From a checkpoint of a small image classifier.
Training: adamw at rate 0.0015, held-out accuracy 98%.
Data: trained on capsule endoscopy frames (Kvasir-Capsule), 43.6 epochs.
Rows from block 5 of a small image classifier, named by matrix and row number. Rows with one number within an expert belong to one neuron, the router's apart. Each number is 500 + 40 x the weight over its row's rms, rounded and kept within 0 to 999. All counts start at 0. Numbers have three digits each. After the name is the row's rms in percent of the matrix's.
Before each expert's rows are labels from the 100 images, of 14848, where the router gives the expert most weight on average: "responds to" is what is common among them; "colour at peak" is the nearest of a few named colours to the mean colour under the peak. Only what is clearly more common there than usual is listed. The data: capsule endoscopy frames (Kvasir-Capsule).
# router: router (model.blocks.5.mlp.router.weight, 8x160), inputs 0-39
# up: expert up (model.blocks.5.mlp.up, 8x320x160), inputs 0-39
# down: expert down (model.blocks.5.mlp.down, 8x160x320, transposed), outputs 0-39

# expert 2
responds to: finding: reduced mucosal view
colour at peak: orange
router.2 102:527540513465444548552531514509535442509580511571451494538536489502555499489525515531469501501506463413501527480448532562
up.0 097:525485580474519463520531490555589531540496451488454508498457448473517479507454537458546498533525513526495450448492479496
down.0 097:520459516484490437484516521468488525449537540479440451568426494488473539433507472492497515428466521439502545531493513529
up.1 112:600515542529459530504503536499491512454511475467556445486543428506476530524488481520561554453447503530527562486526485525
down.1 116:495462499499424525463514462493529468547495559480497484519461495530542467443495526547515469507481538560526482517588439512
up.2 110:546408511501526539566434532531514516473512503486536490488411489444516591554484506520510489501578533520452506505547484494
down.2 117:544451516528480464479518508509483497531542564443510427568505504533494502524564471542531453471469496559533457468526500454
up.3 109:486367563562508449491473439474558513490471541465480504474520491531484467499523453494526500490460490466526469471561494492
down.3 108:545482581542494475511546447483559431451588538425503493498543551514481445443542471504469461453398494509588500503542472510
up.4 084:443481503453537501561533442519537520534447511460494487498416415494416491491526504471559498486601493446507471493432560475
down.4 089:523478487493499445531575533506523517539510488520586534529490485519495546450520521520497509483520485405483502490494526462
up.5 089:493503542535584558605452520550451518502522461426515440495431530495396503520500500499571505541451499466501469495497512479
down.5 088:475505520507477565511426519552504538466485504484564544496457451512492489523460490535582474542555471537538446543455487517
up.6 106:565397516484497504496507561536546513471509488484496466476486528515542516470532506575408439498571546525508526469479498530
down.6 109:542442473504443460533505535504533523546472536474472450557465512483535502453567517500475453505479468532523483428537546477
up.7 089:483556522550451464415480456474556510504538448529481520568483525512535472493532495509491504497437544457524489490464477512
down.7 089:533490506496501465555485453504521451471505544566488598589396532437525532380494499491459541421480512459482515547551455507
up.8 089:422533544499501494496543479532488522533469508545619537544527445529493465445505574452441552501535494513462491545447557478
down.8 091:505458499546511444489524481533522487523491530537552516576455491449508542467507440497505504459501475541517477525488535496
up.9 089:577489539448517535509429470507586519441563476523563470521418524486485453511494525526488438546478492489508539501528475498
down.9 087:485478467520546454526476458476565470522546510537528490627385517439506530419479520491499495493499469396524519552524520476
up.10 097:520488461478523461477486525481470484450560551472521496465502539485476547457517509475556567492479494501575488486573505486
down.10 094:560499516475500486539529492505461433574547559482448504518507521495453574422529501503547491527462423500565448516561498528
up.11 097:512488493538410477474486474438558470479540484483492602504485597534523450512528528499466442441481588476462469519552488572
down.11 093:510537546491493443567499480464518443487605537475473510565405565518464547454530507497503520462459483469567483513529444520
up.12 094:474518495527522510513572536441507479445483550465464501461495534517499531471546453514520491526479460536493496535465576489
down.12 096:524577532569485529588535461524461489511503551439488525455473551471489546474555471538558459521457411496540407488502456510
up.13 105:507524512529523533579454478490448483493532448534576461502475555459433451488543513457493536526460502442483573494519463475
down.13 102:521535498596540539523488497527479499544501517478514520534469534481486585512509506573506482522523479512506478514503375476
up.14 113:494474454552532508540530584497540458543433521516480527478566492487519586557510406427476506475563414523441470442438506509
down.14 112:494552481568466445562529450481490486595517592520475446517466546504529556459532446546459454463532420508503482464503508500
up.15 093:518554498539534515573555444519479460548501478491539489472518505478427453458554457509549519492444503496534541462462453494
down.15 094:514508472615484529538515439552464490529519507519546521512447501494523527439525483584536519516532459509534455502489396506
up.16 110:496501493541507547485527452512491511472484508434431470514532558541463488555422456501512497537487435496453464422531406473
down.16 113:471521507476437544457494495609531475464487551446484557443523537539503415524487508554460500499486461582530466492496478508
up.17 100:551488486462578501476449550512535457493423464513502498527520369491495472523483427455525505482567439526432458445466524473
down.17 102:553477545518472424547509473553582495524508500483543510592516424476549542513520456497460507405584486512440493496486499466
up.18 085:504406531543515526525433501478513438494467489478595457453439493464512545523486486511552445430433505504466480504546492446
down.18 091:534441476567441482525472460514543473541526578500496487526475527533472522486503474575535429471452442526542498493526486459
up.19 097:480531504559411563458565452486450576483465489470491480491493439530493505458465510569473485535436539468495469528532519521
down.19 094:522542503526507536520496431530511502478562537497514518515429574488534485426551461543530516500460463480559444492523444538
up.20 091:553482540517546533481436543542528479468522521485588507500449576511518525508492560535505464461401474447442455535501461473
down.20 087:535477484502478447541456481499542493503534522536503524608441525452455510470515534472506495480488481424515529593555456481
up.21 094:541512473551500537462497507486459484496468481462520475459499532482423448468520506534569543510391510550523479528524463518
down.21 093:551534515536522562492481443488491460559529485524514530521438498493513521444464426515541545521493468555541430506554435504
up.22 099:521514462476556503584435491532499523521565444502515488491450502399485555481481529475503477506516458506513483531499504513
down.22 097:522494457503567470568493490504485501561505530498522467656400525463498552443556494502501446527500413518559488499528473529
up.23 099:458460544430633526497473543530416516457446504459491461481443489508463510509525508453605483532469533554514515542475595519
down.23 101:482500536561531466495514551509468451495507469489522479501462529538463603467562504473548472567488464508547446591481519552
up.24 097:574491470464494510522483550454515489528507540503479467467526560498542547477543483486556512456511474493506415467530506513
down.24 096:534534508485531440575555497449453471571532563495447509544502524505501549468540512512505491499483438506599429488535510473
up.25 104:544563529506557554555421472505421514470525466507570466483495458492504493487511555464533499535446471470524500522510517466
down.25 100:523502459543562537506485481552487483518462515497531524576411512490481574461513474537546444518482480534532430536540423506
up.26 091:531493523504512467554473480531552483492474452520543488491457407439499446496507497497510527493558475537428475491507520458
down.26 089:558511544514497486550542441597534454562553525481514516575435482455522608494595453514509482452522408537492438525502459529
up.27 104:517422504480471429472533533459581456481494549472447469451503551508437489518515464462504443471439493531566440471565475516
down.27 098:549483545503449483587557463454455476584575548453480478485497559496453516445570531519494474521409467460585511499511508477
up.28 085:448475523546518512476539530512510556426520526462533519548489511602465533580492510550525488549503540560497497546481529455
down.28 087:450449508560452506484484514568470568466520494474559529507524483506522471447530500496538459525489457477565385553507493533
up.29 104:548404553526497415508479560476547504459490445473515469493494436436500465539427443466479484504502456519541500455437485514
down.29 100:507455483508488399508478456471461500504507518514535469585445463463477532416524497475442519463529520507529551508495503552
up.30 092:407570456520436529440504450471492492467491550487497523510521523558532564467596487571487495616495545494490525550471512488
down.30 089:473559496546524527502520434528474486445581565519510547543465558500513496438523450503474463501488478498475491499482446556
up.31 114:435491452546514464467504504456408556434509506533567499521522485571527519524513540534478506539482499513518523525491566466
down.31 097:449496502571509493510498509514466555440538529505508523546492522482520513490530438499502455497491502498521430507499477521
up.32 094:513399565470485477440509530547534539464498496491495470459460517565507489491471450474544483509459549533468560477524449501
down.32 094:508436561500471454504476501487533462427542513430483488578439530452454483453594519503503514506482517536490562541498492508
up.33 087:571488527466552454522481523534594490493460464495513486501478488495510486528412442527496479463496480512485442463439483486
down.33 087:513515489506469492539470458519557524525531492524492559599487483491491569420553543485431503398530487452469549503508484572
up.34 104:468450478516560526467442479500462562455487529483564526508503490532384458460546546507549528510452460518489463487498497538
down.34 105:591429441501633444531468580461469520479502524495503461554464500576423539542549541466454475493507461498476511523523541508
up.35 109:488540470488532559499476451516497460514435510501513481519473477460518575494523462481496567539520474492407540431485536453
down.35 103:486526483574476527535561432561516478513482573523477537540448505479555563453518420530452538477514423509432500490480508512
up.36 092:477553498485436579444489449477486532486486509514530517460507551518514458444552489535532567568419504497506532526483425507
down.36 091:465510477538546502476491390535512460462513521532502597525461585472524512431525532518445485488467435504519459513528426547
up.37 092:432445488517502460463523518496503557487486504515547504498505480560507583494505546604489506475524518563539485555519543463
down.37 093:465482491560502471499484533576464563452549540480529499523517527498522508483569464506516448487461441512556414548519482551
up.38 107:573491498526534477470523507423507421523427534490465453508521489514508480550518466485550495472442482506482518454497504503
down.38 111:518441556559448487552555452514501511554531584441486499505526476516524483478500439531534561446490509513523505503501508457
up.39 097:418506430518510506471502434517443545470485543507538497533544465501491534455563530525511495549558513519503530568485603447
down.39 093:473498479558512469507496500478452511459548534532544504566460515487499558439539415470503498487475470526504452538470492522
up.40 112:431487494517480439477501491489484479401478521446491534438499583642521550461478448493476492474585603532463534558551510463
down.40 115:459540517512487463552551501525472557473537520444459536470524495532501524463552472445461466481481531431465477544449514497
up.41 086:464467485464444507562564518468499481528437475501554474386556533489470494546449549544513483523517482466583482503528484464
down.41 083:597524455570507498507484414531493501540526515496477492551482541492499478445540510561472446502488397530498519458508453525
up.42 102:548542487456483464476466567485478499491488545529531495512445442510498578434526458519549538460572515542448502551517495493
down.42 103:527424528464514437487564582515508515512491519448450500518422499492482549454549481493579509505519449521498398539462495525
up.43 090:565436533493468457465562604452562490517476464477462474455492496552473503528497404472490480454437497557460511457542443460
down.43 086:485458537485445447589582474474462467547575572469471467540463533471445492468595552521493459516472489505554493523535531473
up.44 100:467539513503474440474499480496542504494520430515499525520478529432530428489457491498533489502515497490541450551469463562
down.44 097:516453469451532426487450462554536469486552480544477558597424514460486524378509526470432500436527484465474514560523468572
up.45 092:524506528550586473491479554450467470478486551490551433497451502561454545508545529532560455518451525525596565496556522497
down.45 086:517461532525568475478434529497459508470512497496551533536482591512474536504549564573549543481477508517559482612495464529

# expert 7
responds to: finding: ileocecal valve
colour at peak: orange
router.7 099:463580513430462462543524473482522537532557446528515477479459445514492511528534517479492444404563454517467497500440523464
up.0 097:465524546468582629507478496499476512487515594490526542487533487470503475432533478462502533527520446474489532511483521460
down.0 094:502466522556479492416495514545506511422490476463518486521553546492458461541449474508503537524473436509487542522477504482
up.1 105:528475525533482455540490465510493481462566474482483512533505513407507422485508453406485509474527545474464542507529504521
down.1 102:500472575503521505462507529471513462488538515516512430559502515459520518518402505471462515554455484485473533524495522551
up.2 109:546520545511522441442496507499496527497559484484505495524567488450481421526482499445496550461474536516468553488494478468
down.2 119:414525538483567486521520469490503488491515556535490489569452454477482472496471586471449557530529520472511529467435537487
up.3 116:573446484591563470516517482540533485456501562510447539471552521468506521533522500531512469541436477435504537423542542478
down.3 132:444469517564488483514565489512496488547463588470538517483562493546483503511451528563442460466497470480541465458478533480
up.4 099:472456542464477520397465583463554475483548509465464449511483561535505492492474453526486498435514560571460513561541475528
down.4 103:463528490507443563491497475534514495529565580573464530547481486524571489540468522537383479527501462438429508485504551488
up.5 106:579494445551551551520490500433530539503495543452463455530505463578532542475469411512509496476498544418523499489536451479
down.5 108:521531479581472589436519477484516531527474552475508498435507486510540515470449439491525468459465530483454500499539461437
up.6 113:526440527432506522504532455511524510532447473477508497480413456500471382493505596563502480504541538523530476485526467545
down.6 117:468474512508501541453512420540501484450539533438498510444500473473462436497470482518447574544518481567486521511524431579
up.7 106:515375550477517539568493457517588521462455519464503513521467419505485463516558474499557478496475516493469456418458502437
down.7 111:502494529507507516449488471539551464467541532449523463514506461474511482480467485440521435459486489506481500524607449500
up.8 092:530526398615510522510440506492479501512483542544549582442532537495535543559546490532513485486509503517450474517488483394
down.8 092:542541557542451516574472445560504441502510476512465509486506517516507508513538536463430526433483452530518502535539540552
up.9 108:476491515542483535535547508527492487480453508491422481459517479388539482510464456511522474543485472543478522465441490389
down.9 111:545478563533509468452558537498497486483585502478498395545548459506494461570509497509436452534471542451502541532553557549
up.10 106:500481517460488556505499492508462544500382562477511498469529451453462527373456476462525446482528471450563493481453525515
down.10 105:575453464481466561466458520492557582494514534441526537474503454511475516505478480489563473443532490440543484511494506462
up.11 086:504591450581507600514511470492492489508480489501454539487480501491548550487471445551580513569488439485449481482497491434
down.11 085:464490531556540498509534514471503508507563445494511378464486500512499556550464478506471515528450499490475590570489514538
up.12 090:471501521540491521476389503487452494471526461530550540543547517483493529482480489464483514548517469481552569540500457542
down.12 092:486507547513472538498479439528528502475517569494488519602493508513507455503478538490469550491480447457513504475475545455
up.13 090:537485501531473531466469496502491515452466533509543449443512436490466515463448442505478461493505494501507524450455470414
down.13 088:536508483498480540494510528515532525487540545453531540501501408518484534485549441422513479470491425451515434479545511490
up.14 112:534539508572519520452532557455474531560531569510528463537523544600515519510433486577480468497466546456512477463510471469
down.14 110:456525531536426556469543471503521523520439529553485479458474548530540515522445495550483476502508508497506550541540508477
up.15 096:483531479473488492413485481490467577514438531496540537480527484537504475448432503492499527466519489450518499494521462518
down.15 098:542522488491475549497494495530549531465514557443483538477495423510467528500506455443532526437522474492543479469478474422
up.16 114:479518495548579541540450493523466425513480459514509529524536528407503513535511486481532513530491428539409438513453504428
down.16 109:532495561531509496533490453546521432396519424506495418498522554487451485517460495513497551497453477523558502524481461508
up.17 100:509467523475481498476466477430502509445558512464523475559470557494469460492513488602515519549531561561539548475511385553
down.17 105:475519471506446527507482428478539440485552601571551483560495494546488496488479516538431495524529459505493478485518499529
up.18 108:562447469494486510530554471510492487508433545507461474451486455499438452469494507516542512483521549493528546397499476505
down.18 108:575487455512506539502505465486520483490484505447458505436444473511441529452534499447559526523550527516544484493518423546
up.19 102:546501511479480503414485541499532529521532586464495483499530453565478569465541505516486528477510472476453537499529490564
down.19 106:475449534503447514409550525483538506528494588487538549495570409516511486452520521513503558487532505442458539453471546422
up.20 117:601447466539534566544500484457518516517519511440498465506461436548541548512517429488574477451438529416508471464506455468
down.20 132:494506464535491529467557495473531482544509571475485456495452489522522541498452443464496447463446519463448505528534470460
up.21 112:482539510486547592525473416537464463480488519444469529473508466404545510513576510480563536555463408452428531491451511467
down.21 106:482518550538479490492520472551478485387501432458494413503541514529486507526456450525509513494414482515470510616500482531
up.22 092:539504546519425501419527506508531506560429479416486503471538462478536424505441529473481444445493547519475434456542421473
down.22 097:461535543472533582471558520507509504467534534464493441520471439487534519550435554451477497539500478532459487551559473531
up.23 103:498517520560495482479536516514444554549531565476535514497527605609517506461484502585493506491455519505486518525529431493
down.23 104:497482530509426539477564501540521486550425487512527483537522514524487488493474478568460520511489509447561522477536547467
up.24 108:502568516542548579588497456581451479512491493503476520494509470382537530505517502462593536547518453502474504524443490433
down.24 107:555453586505544478473530517493507470475527449474484411499507496472464531575459486480520519529442480558521573552484504553
up.25 097:517441486544546496466503501509479482468420555427509524467509436517524496525520511496542477470462458501417511400476488462
down.25 102:518496561567510500534567494491526464514501516472490446509553511503583535536436485460519435491441553552514535521536494521
up.26 104:541508523501503477493493501539502424515512494494458522554524450412560425480543529411531565473544490477489481469451479461
down.26 104:505494561530521456506477506522520436438503473503505446589504512472469480528457529502449533501478499497493496548443505544
up.27 105:584416454557581520505500511458457520535511542461503536483500452530466480517528421488522518483444538430469479397494454500
down.27 105:592508471573519549502499490449507468575482499465481489472478432492498589482477490414511464459471541500545514559494401501
up.28 083:522566462543469493483525485492535507552509486518518536528541578505482508541490498588470484515512536475500472521499456437
down.28 083:511460530523457517527473436571546481498500500527504483480433517522499494534534516533419553430539517532513472503502492512
up.29 091:517469501485486561570514484481534513517463549469489525447494416521465438497548499514474525516509527456445446380473492506
down.29 096:571506505534458515515492481524554485483521505435507521502471458467540493476481504473509490458486455514499499503621455545
up.30 092:532538504499435493541490484481499453488533507460516525478467494464480416466495435436491522438525500465469511515493502495
down.30 096:483461556534551472478489520508535448481545447505515404570490487454508484516482524464445507481512493495510557516503517519
up.31 107:471518502500491455411556478453522511504490475514507484547458478482477413478494490537464484543480513517590499418468443530
down.31 101:411476496516511488483511423509495494478506556551545477483476522511507509467472471553459578470539505484464517503515523537
up.32 107:480504542461503565566516480505549459517473499487469544521491420483450502473546440509599495470490520508432471483448463484
down.32 105:534487517517492506510482481559583476442506493442519455508506495507463499512507474546575472421475500525485413465569446489
up.33 107:535411491500498538546469515401528453480519486463468533516489438481516456532513454462570460531460520529506458447479433446
down.33 113:509553505563472477504512507511478475520522502474514430534528408499547516523433407428506457465480536470470517510569466507
up.34 113:539444543462554594463460522529507494500495535442541550572538540572491475497528491530567532512475544455451536540526508556
down.34 118:426476586462499554469499504548519491508431531436558499516491488525499423476538541557600496560473489492479478526497530549
up.35 084:518490461523478479510433486444531434552465543535538527389571555531434513549548486527456522505526496474501483486562495487
down.35 086:538508538537452509556457505567512462556480525476482586478468465494474486530580566497455510425559493554536485456465542504
up.36 097:490444494491470464435503522479493538477547539465489486521516518571539519491441427514471462524518513514459548511542529541
down.36 097:466513472530504574486504536483513477532509582537492545572493449528573526527430496493470477494478473439476474494512538417
up.37 101:561437466507576522486435518468528480493474452475536538493482532535474458590528539542551506532483559567426443524567496440
down.37 100:507532544546418510565492488573535432508554497498456533528488465484534451514588544512461497487534445504456455504519504581
up.38 103:497503536493635579528440495503487449514498505504563523524505545435528492484552525458527504541495454493414502502469497462
down.38 102:502513550537466502480509477509502466422495436505521414482534548481408466513406476456514536526435450530512542573501453523
up.39 107:541448506494546503503559477461453528513482513490470472476498440533484476490497413465518495485485553466505518394489426472
down.39 104:520512400531510510502534462459463493487453499481496513395449463534461565463499462439544523519498496502562508513503429515
up.40 102:459568484591495580542537494564451482482434491466447538470499511426544523487553481455544486562514478507450554499473514421
down.40 102:543477588499516480493525492491517519497591484483520390521511497468500560569439500496483511480471473456519570520514481535
up.41 122:528463496534524491478558488460420536521484539544438461444502441498467490521447456509534487516511558447536565430489441512
down.41 123:542525427501492548527518490474454520468477515487483512407441503523432578455509459488569502543532488534613502499490398517
up.42 091:503493506516474463545420548408551488492541494479462452509529535501448491539541511554471492508537537525496553516535442462
down.42 094:522517525516419544545444501483590479485533522527467502550509475520505468538485570513464466510513447491534458424530494445
up.43 114:521529524493465483534448505512578462500475484493456515468525451463467526543558547562534520515544507575456474476502488420
down.43 117:511512599502451498549451489530575444453588453463478515559547423469449491501573533497511473457509499519510422492573490499
up.44 101:464560564536458528512555493575414464497434515451446579466540457445532498439502492425507465507533519497481491511531535460
down.44 103:554469571490553491459541517506551509486546510493513434559526484475499549566482481506510474486480525478520546508495501529
up.45 098:528518540488563516543506502584473475480465478485464566518529492450527469520498524394545459495509523503472414562500482474
down.45 094:546479579511521489458499502518537466482527494532542479548509507478511510564459501488500524515498484530504554526513524527

# expert 3
responds to: finding: ileocecal valve
colour at peak: black
router.3 096:482522423601481460546520505471467425509453464466417483436548561510504464484494514473502478533484521526537519463562546505
up.0 087:577477538479577489496477487547509503490536482510530466494475502535498555529534495543495594498483523537483543492497513470
down.0 080:477532563599549481486518520499474502490540496483547458497629452485539444447537510553437486491411503537476489521510509550
up.1 089:520479483509475509487477475532534520490499490495549524512467457501444479470467523541529560508451464485514523500477444510
down.1 089:518523510472510478516480527487478500523511498474557519544501505458454546426522573544477554441452477506590548520523519512
up.2 103:543562533487549551516540526527513511448600500482545451514521505486475504453506450517509598474485520458468577547517469486
down.2 101:527523575497545442433510531487531517450556493487514458546619421478544482460505577493444529447420523540493519490555501515
up.3 112:542498553473508527446465558495531474525471508494537511516498484505512543468505503480513558501458462499497486513543484511
down.3 116:497458492471474517450428522454544464573490526512495540521480521478519601484521566498496554468445457494462511489495570504
up.4 109:535525486471487544455468579451519434492501498472555500464472546498438522448534435480556568527522476454481474546538449526
down.4 103:489509507461485532411514559455615468531556464518552417535519492482583510492479559479488475496482523504412491486605465510
up.5 095:472536512484481548557548421515495465451491515509460569544454469489480511463589573443503513516507475505506488430404555493
down.5 097:507500541512469509517575488529445505546515564528416524509520483546482480535474488514541452546520468580469489493516459470
up.6 096:573542551506514518437497528479536533455579503490556423449478520537515554479503470518461581476497541403498554531546479479
down.6 098:522492576503590468424510585491523495421534496463540454539593418516459506447569515492484563442443537514527505508557485519
up.7 108:526576569467541532521523526524530502475629515470540425524493490508471569504536451435473574512459508443520593523515448518
down.7 105:529482577459537459430471580502542511489539469463528495542598466486550498499495547456470543422410569546467498515557507520
up.8 097:438476431480528621490521526498500526497569533514495485534526468539601492511438499497541508508445480501398469451539489444
down.8 092:443528439549488563477532467428504499505550531572537464477528471553481534464454570558509452560530464512515486496542461495
up.9 102:446559497469537519537547485527511558448562458500484473539538430457527503534482487524542466498447504502486506452535487524
down.9 102:413482455514521512581583554487477516496609564544540438566478505543519501582567523515488542524468482486440494514458512484
up.10 100:502549449525537544469437599487535519443519499506559491477418508534516469510461445547521455494522482536493426489533450434
down.10 098:437512481495503534409519461463451508465534530532550400474524437536500536414560521471488505546511496471532491513578466537
up.11 105:415578534517519529561542506530481573471584538506511483558569457468582520543455515570503455450432488522445498442533509477
down.11 107:454470479543541521569561509483484540509539535512533417586479476538494528495538565563493472511464448507517492481475553489
up.12 110:501515489476507550466492573463537471541509499503527540464502537568429533453506450489517508492577490513459497527550429508
down.12 113:509549494486463571433463507449595518527561507555529439538451509538562574555466504540485442476485469487408519499576473481
up.13 112:533518533484475567505490504516486511423619466491516490465478470521468562451523409473506548508515519479544569532546394545
down.13 110:549518559472549487426482543505568481504569489475546470577571478488568513485479527479437520449430535502476490511585492522
up.14 102:448447405512525544479496465518579511490519520498490541482529488559578479506449488512504502466493518511442463445518477427
down.14 096:476506419543493531501535453456466538530561544557514474490533463565457505475458563571548445530515472536507472520520436473
up.15 097:492463411474509573441489527534580467510490457509506553499501532556533491500484466513495486536556505460425465448498456487
down.15 092:464541440518459559423493479459519541553547520545535447483511494566523516494442507525480457541479474486490500512537449480
up.16 102:491500535477497516526528427493485536405598492454527458474507441467500507462522476489510584486547560469506551530535417436
down.16 104:539484572473541483435497512461515523504540497460510465561622463464515502486494557505448511432458551539511479530582476513
up.17 095:437511497526514492462422496500479515549494568543526552534535490454540575456521533544534517457416438498489464497543486515
down.17 100:490491483555542513518481495431460521537499547507564495485524492442475542452494533575474548453454472472560558489472496485
up.18 090:563489521427537474508486546484501493528527489533549506497482457498453534458470554474542564541524514473544494585511488533
down.18 089:498501491507468526461459521484554430452556483504510516582511552421576545501515576504523502534404507508492460500501533524
up.19 112:478460503546457497537491453659478482517415484558533514469426470481503445487530492593511422453546470582493439468432536476
down.19 110:476488484542506483481506471504429550551449526513521527455515478509418494490513546585527438494526459590534489496432480460
up.20 091:525406517486564469469497467450469539523527567525476476490463487504466564480474509527492589467517546433511559556564556406
down.20 093:589431534486450542472499443430550471476564545464474523516559478467509519449537601544441500518440518514547492457584470554
up.21 099:542525510470484507514502414539458549492505452549509461539481507505400502453551539529511566453495486494544486517521515527
down.21 098:384480513459477512571602537476514515419539543451523457545427528543496462567563506486518555558508468488483496509479520531
up.22 105:499451530459517443584542451418507536507577479484491515546518500512477478588537570487505480559400488458567530455444477608
down.22 105:510428490459481462484530588527470439487562509499452411495471522514480515519496442417500529512469502473504511583499525525
up.23 108:446480578372504490509481505549537514512471550501492525561457490517487527455522561423466510420526472448479534536499493539
down.23 119:483461497507435499514517455493498566524506500481531479513437461513449504517514496520549472447548521567497537520516461457
up.24 092:448496550510500442562516427446494561541489460513424518507544485421481478543496548492520488506473547508591553484415568561
down.24 091:533358505455487449543461539479457508474495515495476464464516568482442457560530455486499498493432498517525499527444532524
up.25 112:563560486469481547496413500421533479514542504538521526483466546528451602464498477490517485477589482474460513549537442541
down.25 119:549530540511501540429455480451604545537545497548535420564485488514550558517452504557454470468502510485466514511612442510
up.26 099:478538454453523512504543469408476476489512516527461566502503502485488502510491501464504501534443475483486493363502505534
down.26 101:511521446504491551522557478484490484567594570505486492485486534562524501593484505524473512519486491469409520533501477476
up.27 095:531532551506490520547494473535511568498575457474508444489531456526459546525538452509463626480536556505511581540496464535
down.27 092:572504548479525491447498574508527466504557517495560474604566501488533507490475529493479487468460528568536488528528466520
up.28 120:429567502541553482550488540545545480470537470522531507537565416510569465543492506570488486480458434558410483477550587465
down.28 115:489455480537587450487482481495489540521497525560533446591506466485489548450548539533503472448513500464510497492476562461
up.29 109:531490497515443509557456436616507493471468431525512528483455490442474442483537541569495408458526479567495420497431512478
down.29 111:466493520529508495475515492520435551542412512524481514481482460535409505515518501553545457470538507577515445481451446440
up.30 123:487545482474451471548441513567455463541403478505519506520444504456482440467534531511468486466508458486502476512486579516
down.30 123:475523427469440472438429508506532489465415495489527512405481530498452495493542505493515500468485446511517460453508515482
up.31 106:446498520538480447504564511479554537459566451546552434552526491473547482533454529579467454465524571533585553486561515488
down.31 104:552401480552548432468497559466459460568509522507499443542541505514462508493557525470484494504415537494526545506467543545
up.32 097:472455471468506521445459559464517485464510524484570501494511526490498476475501500486526543552468510518424455432559461470
down.32 092:431543451526527541426523504411483490490584494568515438458541485546539545458545553496478494528503525493486528506576476509
up.33 096:464560449528463496457516506430486597453581479497574428526474484496505551489467507531499450484515555497559462534523466469
down.33 098:444491467519497547453548546444519516497555544500502453520503470506521540490540487477485506561417557443485523481521518493
up.34 104:571485498467457538422497570465514504507506428498519493446475513547458541481513451459540513544509530507462525523510432549
down.34 102:470549515470466524405468565458611470543506489503517474533509486531551566540478509461514459532466514530414521501561490521
up.35 087:460578531553536516493470493418578579488579527549517465520472501540574565463464461536490514465483464473560416580506504431
down.35 090:448511500531527569508507514428500510502512567529488464524564447464532510387529511492510503566444501494530503490435536463
up.36 110:577446522578522477502555452567456511509476556540454512476516528454431469443527539638544512433512489501534458502468571480
down.36 118:507414487529490444542508440461445495502484522477496519446491526455392502489541574521541500495485478488589505521455532487
up.37 093:466515536509468447559526411506499554532450444485459477482505486428508425530496548509476468520508529528576497508394509502
down.37 094:469405484491513445500443552478501485448463489492545434502513579507462486536560452498510497475473507532517506521461535490
up.38 085:473531494416528503436437504483474518560454526562564519523502487579520490511482546465558520449547463508552475540526521469
down.38 086:513463506500443519453446497441613479516538450540546413536501498484540551443489554513502488494522444474480556517560495506
up.39 105:516522537456493556587473446554525528476461503522516541558438496430518439446551557549483512409514510525517486473511541488
down.39 107:513483572483516519466498508542479550459492494460483494519515463490481463516518487504600445487511498601493497458523444517
up.40 111:536557562487520532541492492504534528430633509449530448507482487469488559496524436489479585498492534473510623534543443508
down.40 111:556475559443580455457470533479528487511518490463530463566623414472518516478512518469482547409432558523480513511582524527
up.41 103:498540581486594543517496447485531499456578536459529443489505497495490499509508503497462597529485556454498560569458454435
down.41 103:551485562494568467473466509471510509493517472431523487524627441442512449475544522510455553417457523521513495529559482497
up.42 107:445561496539473452537537538511494574513535461505585436492480440540574543482503490528416475494544524557482548544466545464
down.42 110:433445529494512517406509584472478511493538505564530419562555519540560518502478462506488474521446506535480485527497528476
up.43 109:451488503483522496469496512512479472594520571539521570554593518495534540483453500469542489403464462471483522539589478468
down.43 111:488442495517531519489512503458543510580538536529532466570519447496579551450496580543509500481462463489474481445539527455
up.44 095:504616527509509548518529517479484506476567539482490378505540502525505543476454466480488565508539534506511563527492499483
down.44 099:513478555518580443435477513506502544463472450492552507526618411453501487433497523547477533439390519521513484503527520479
up.45 102:526583555482508500538511507548563511450590524448523431529492506505473539452540461453435571481515519475531594518504458485
down.45 105:557497587465558448420479540489533524488524461464497482547636436464532505467509511470454542382455575547501505559566483493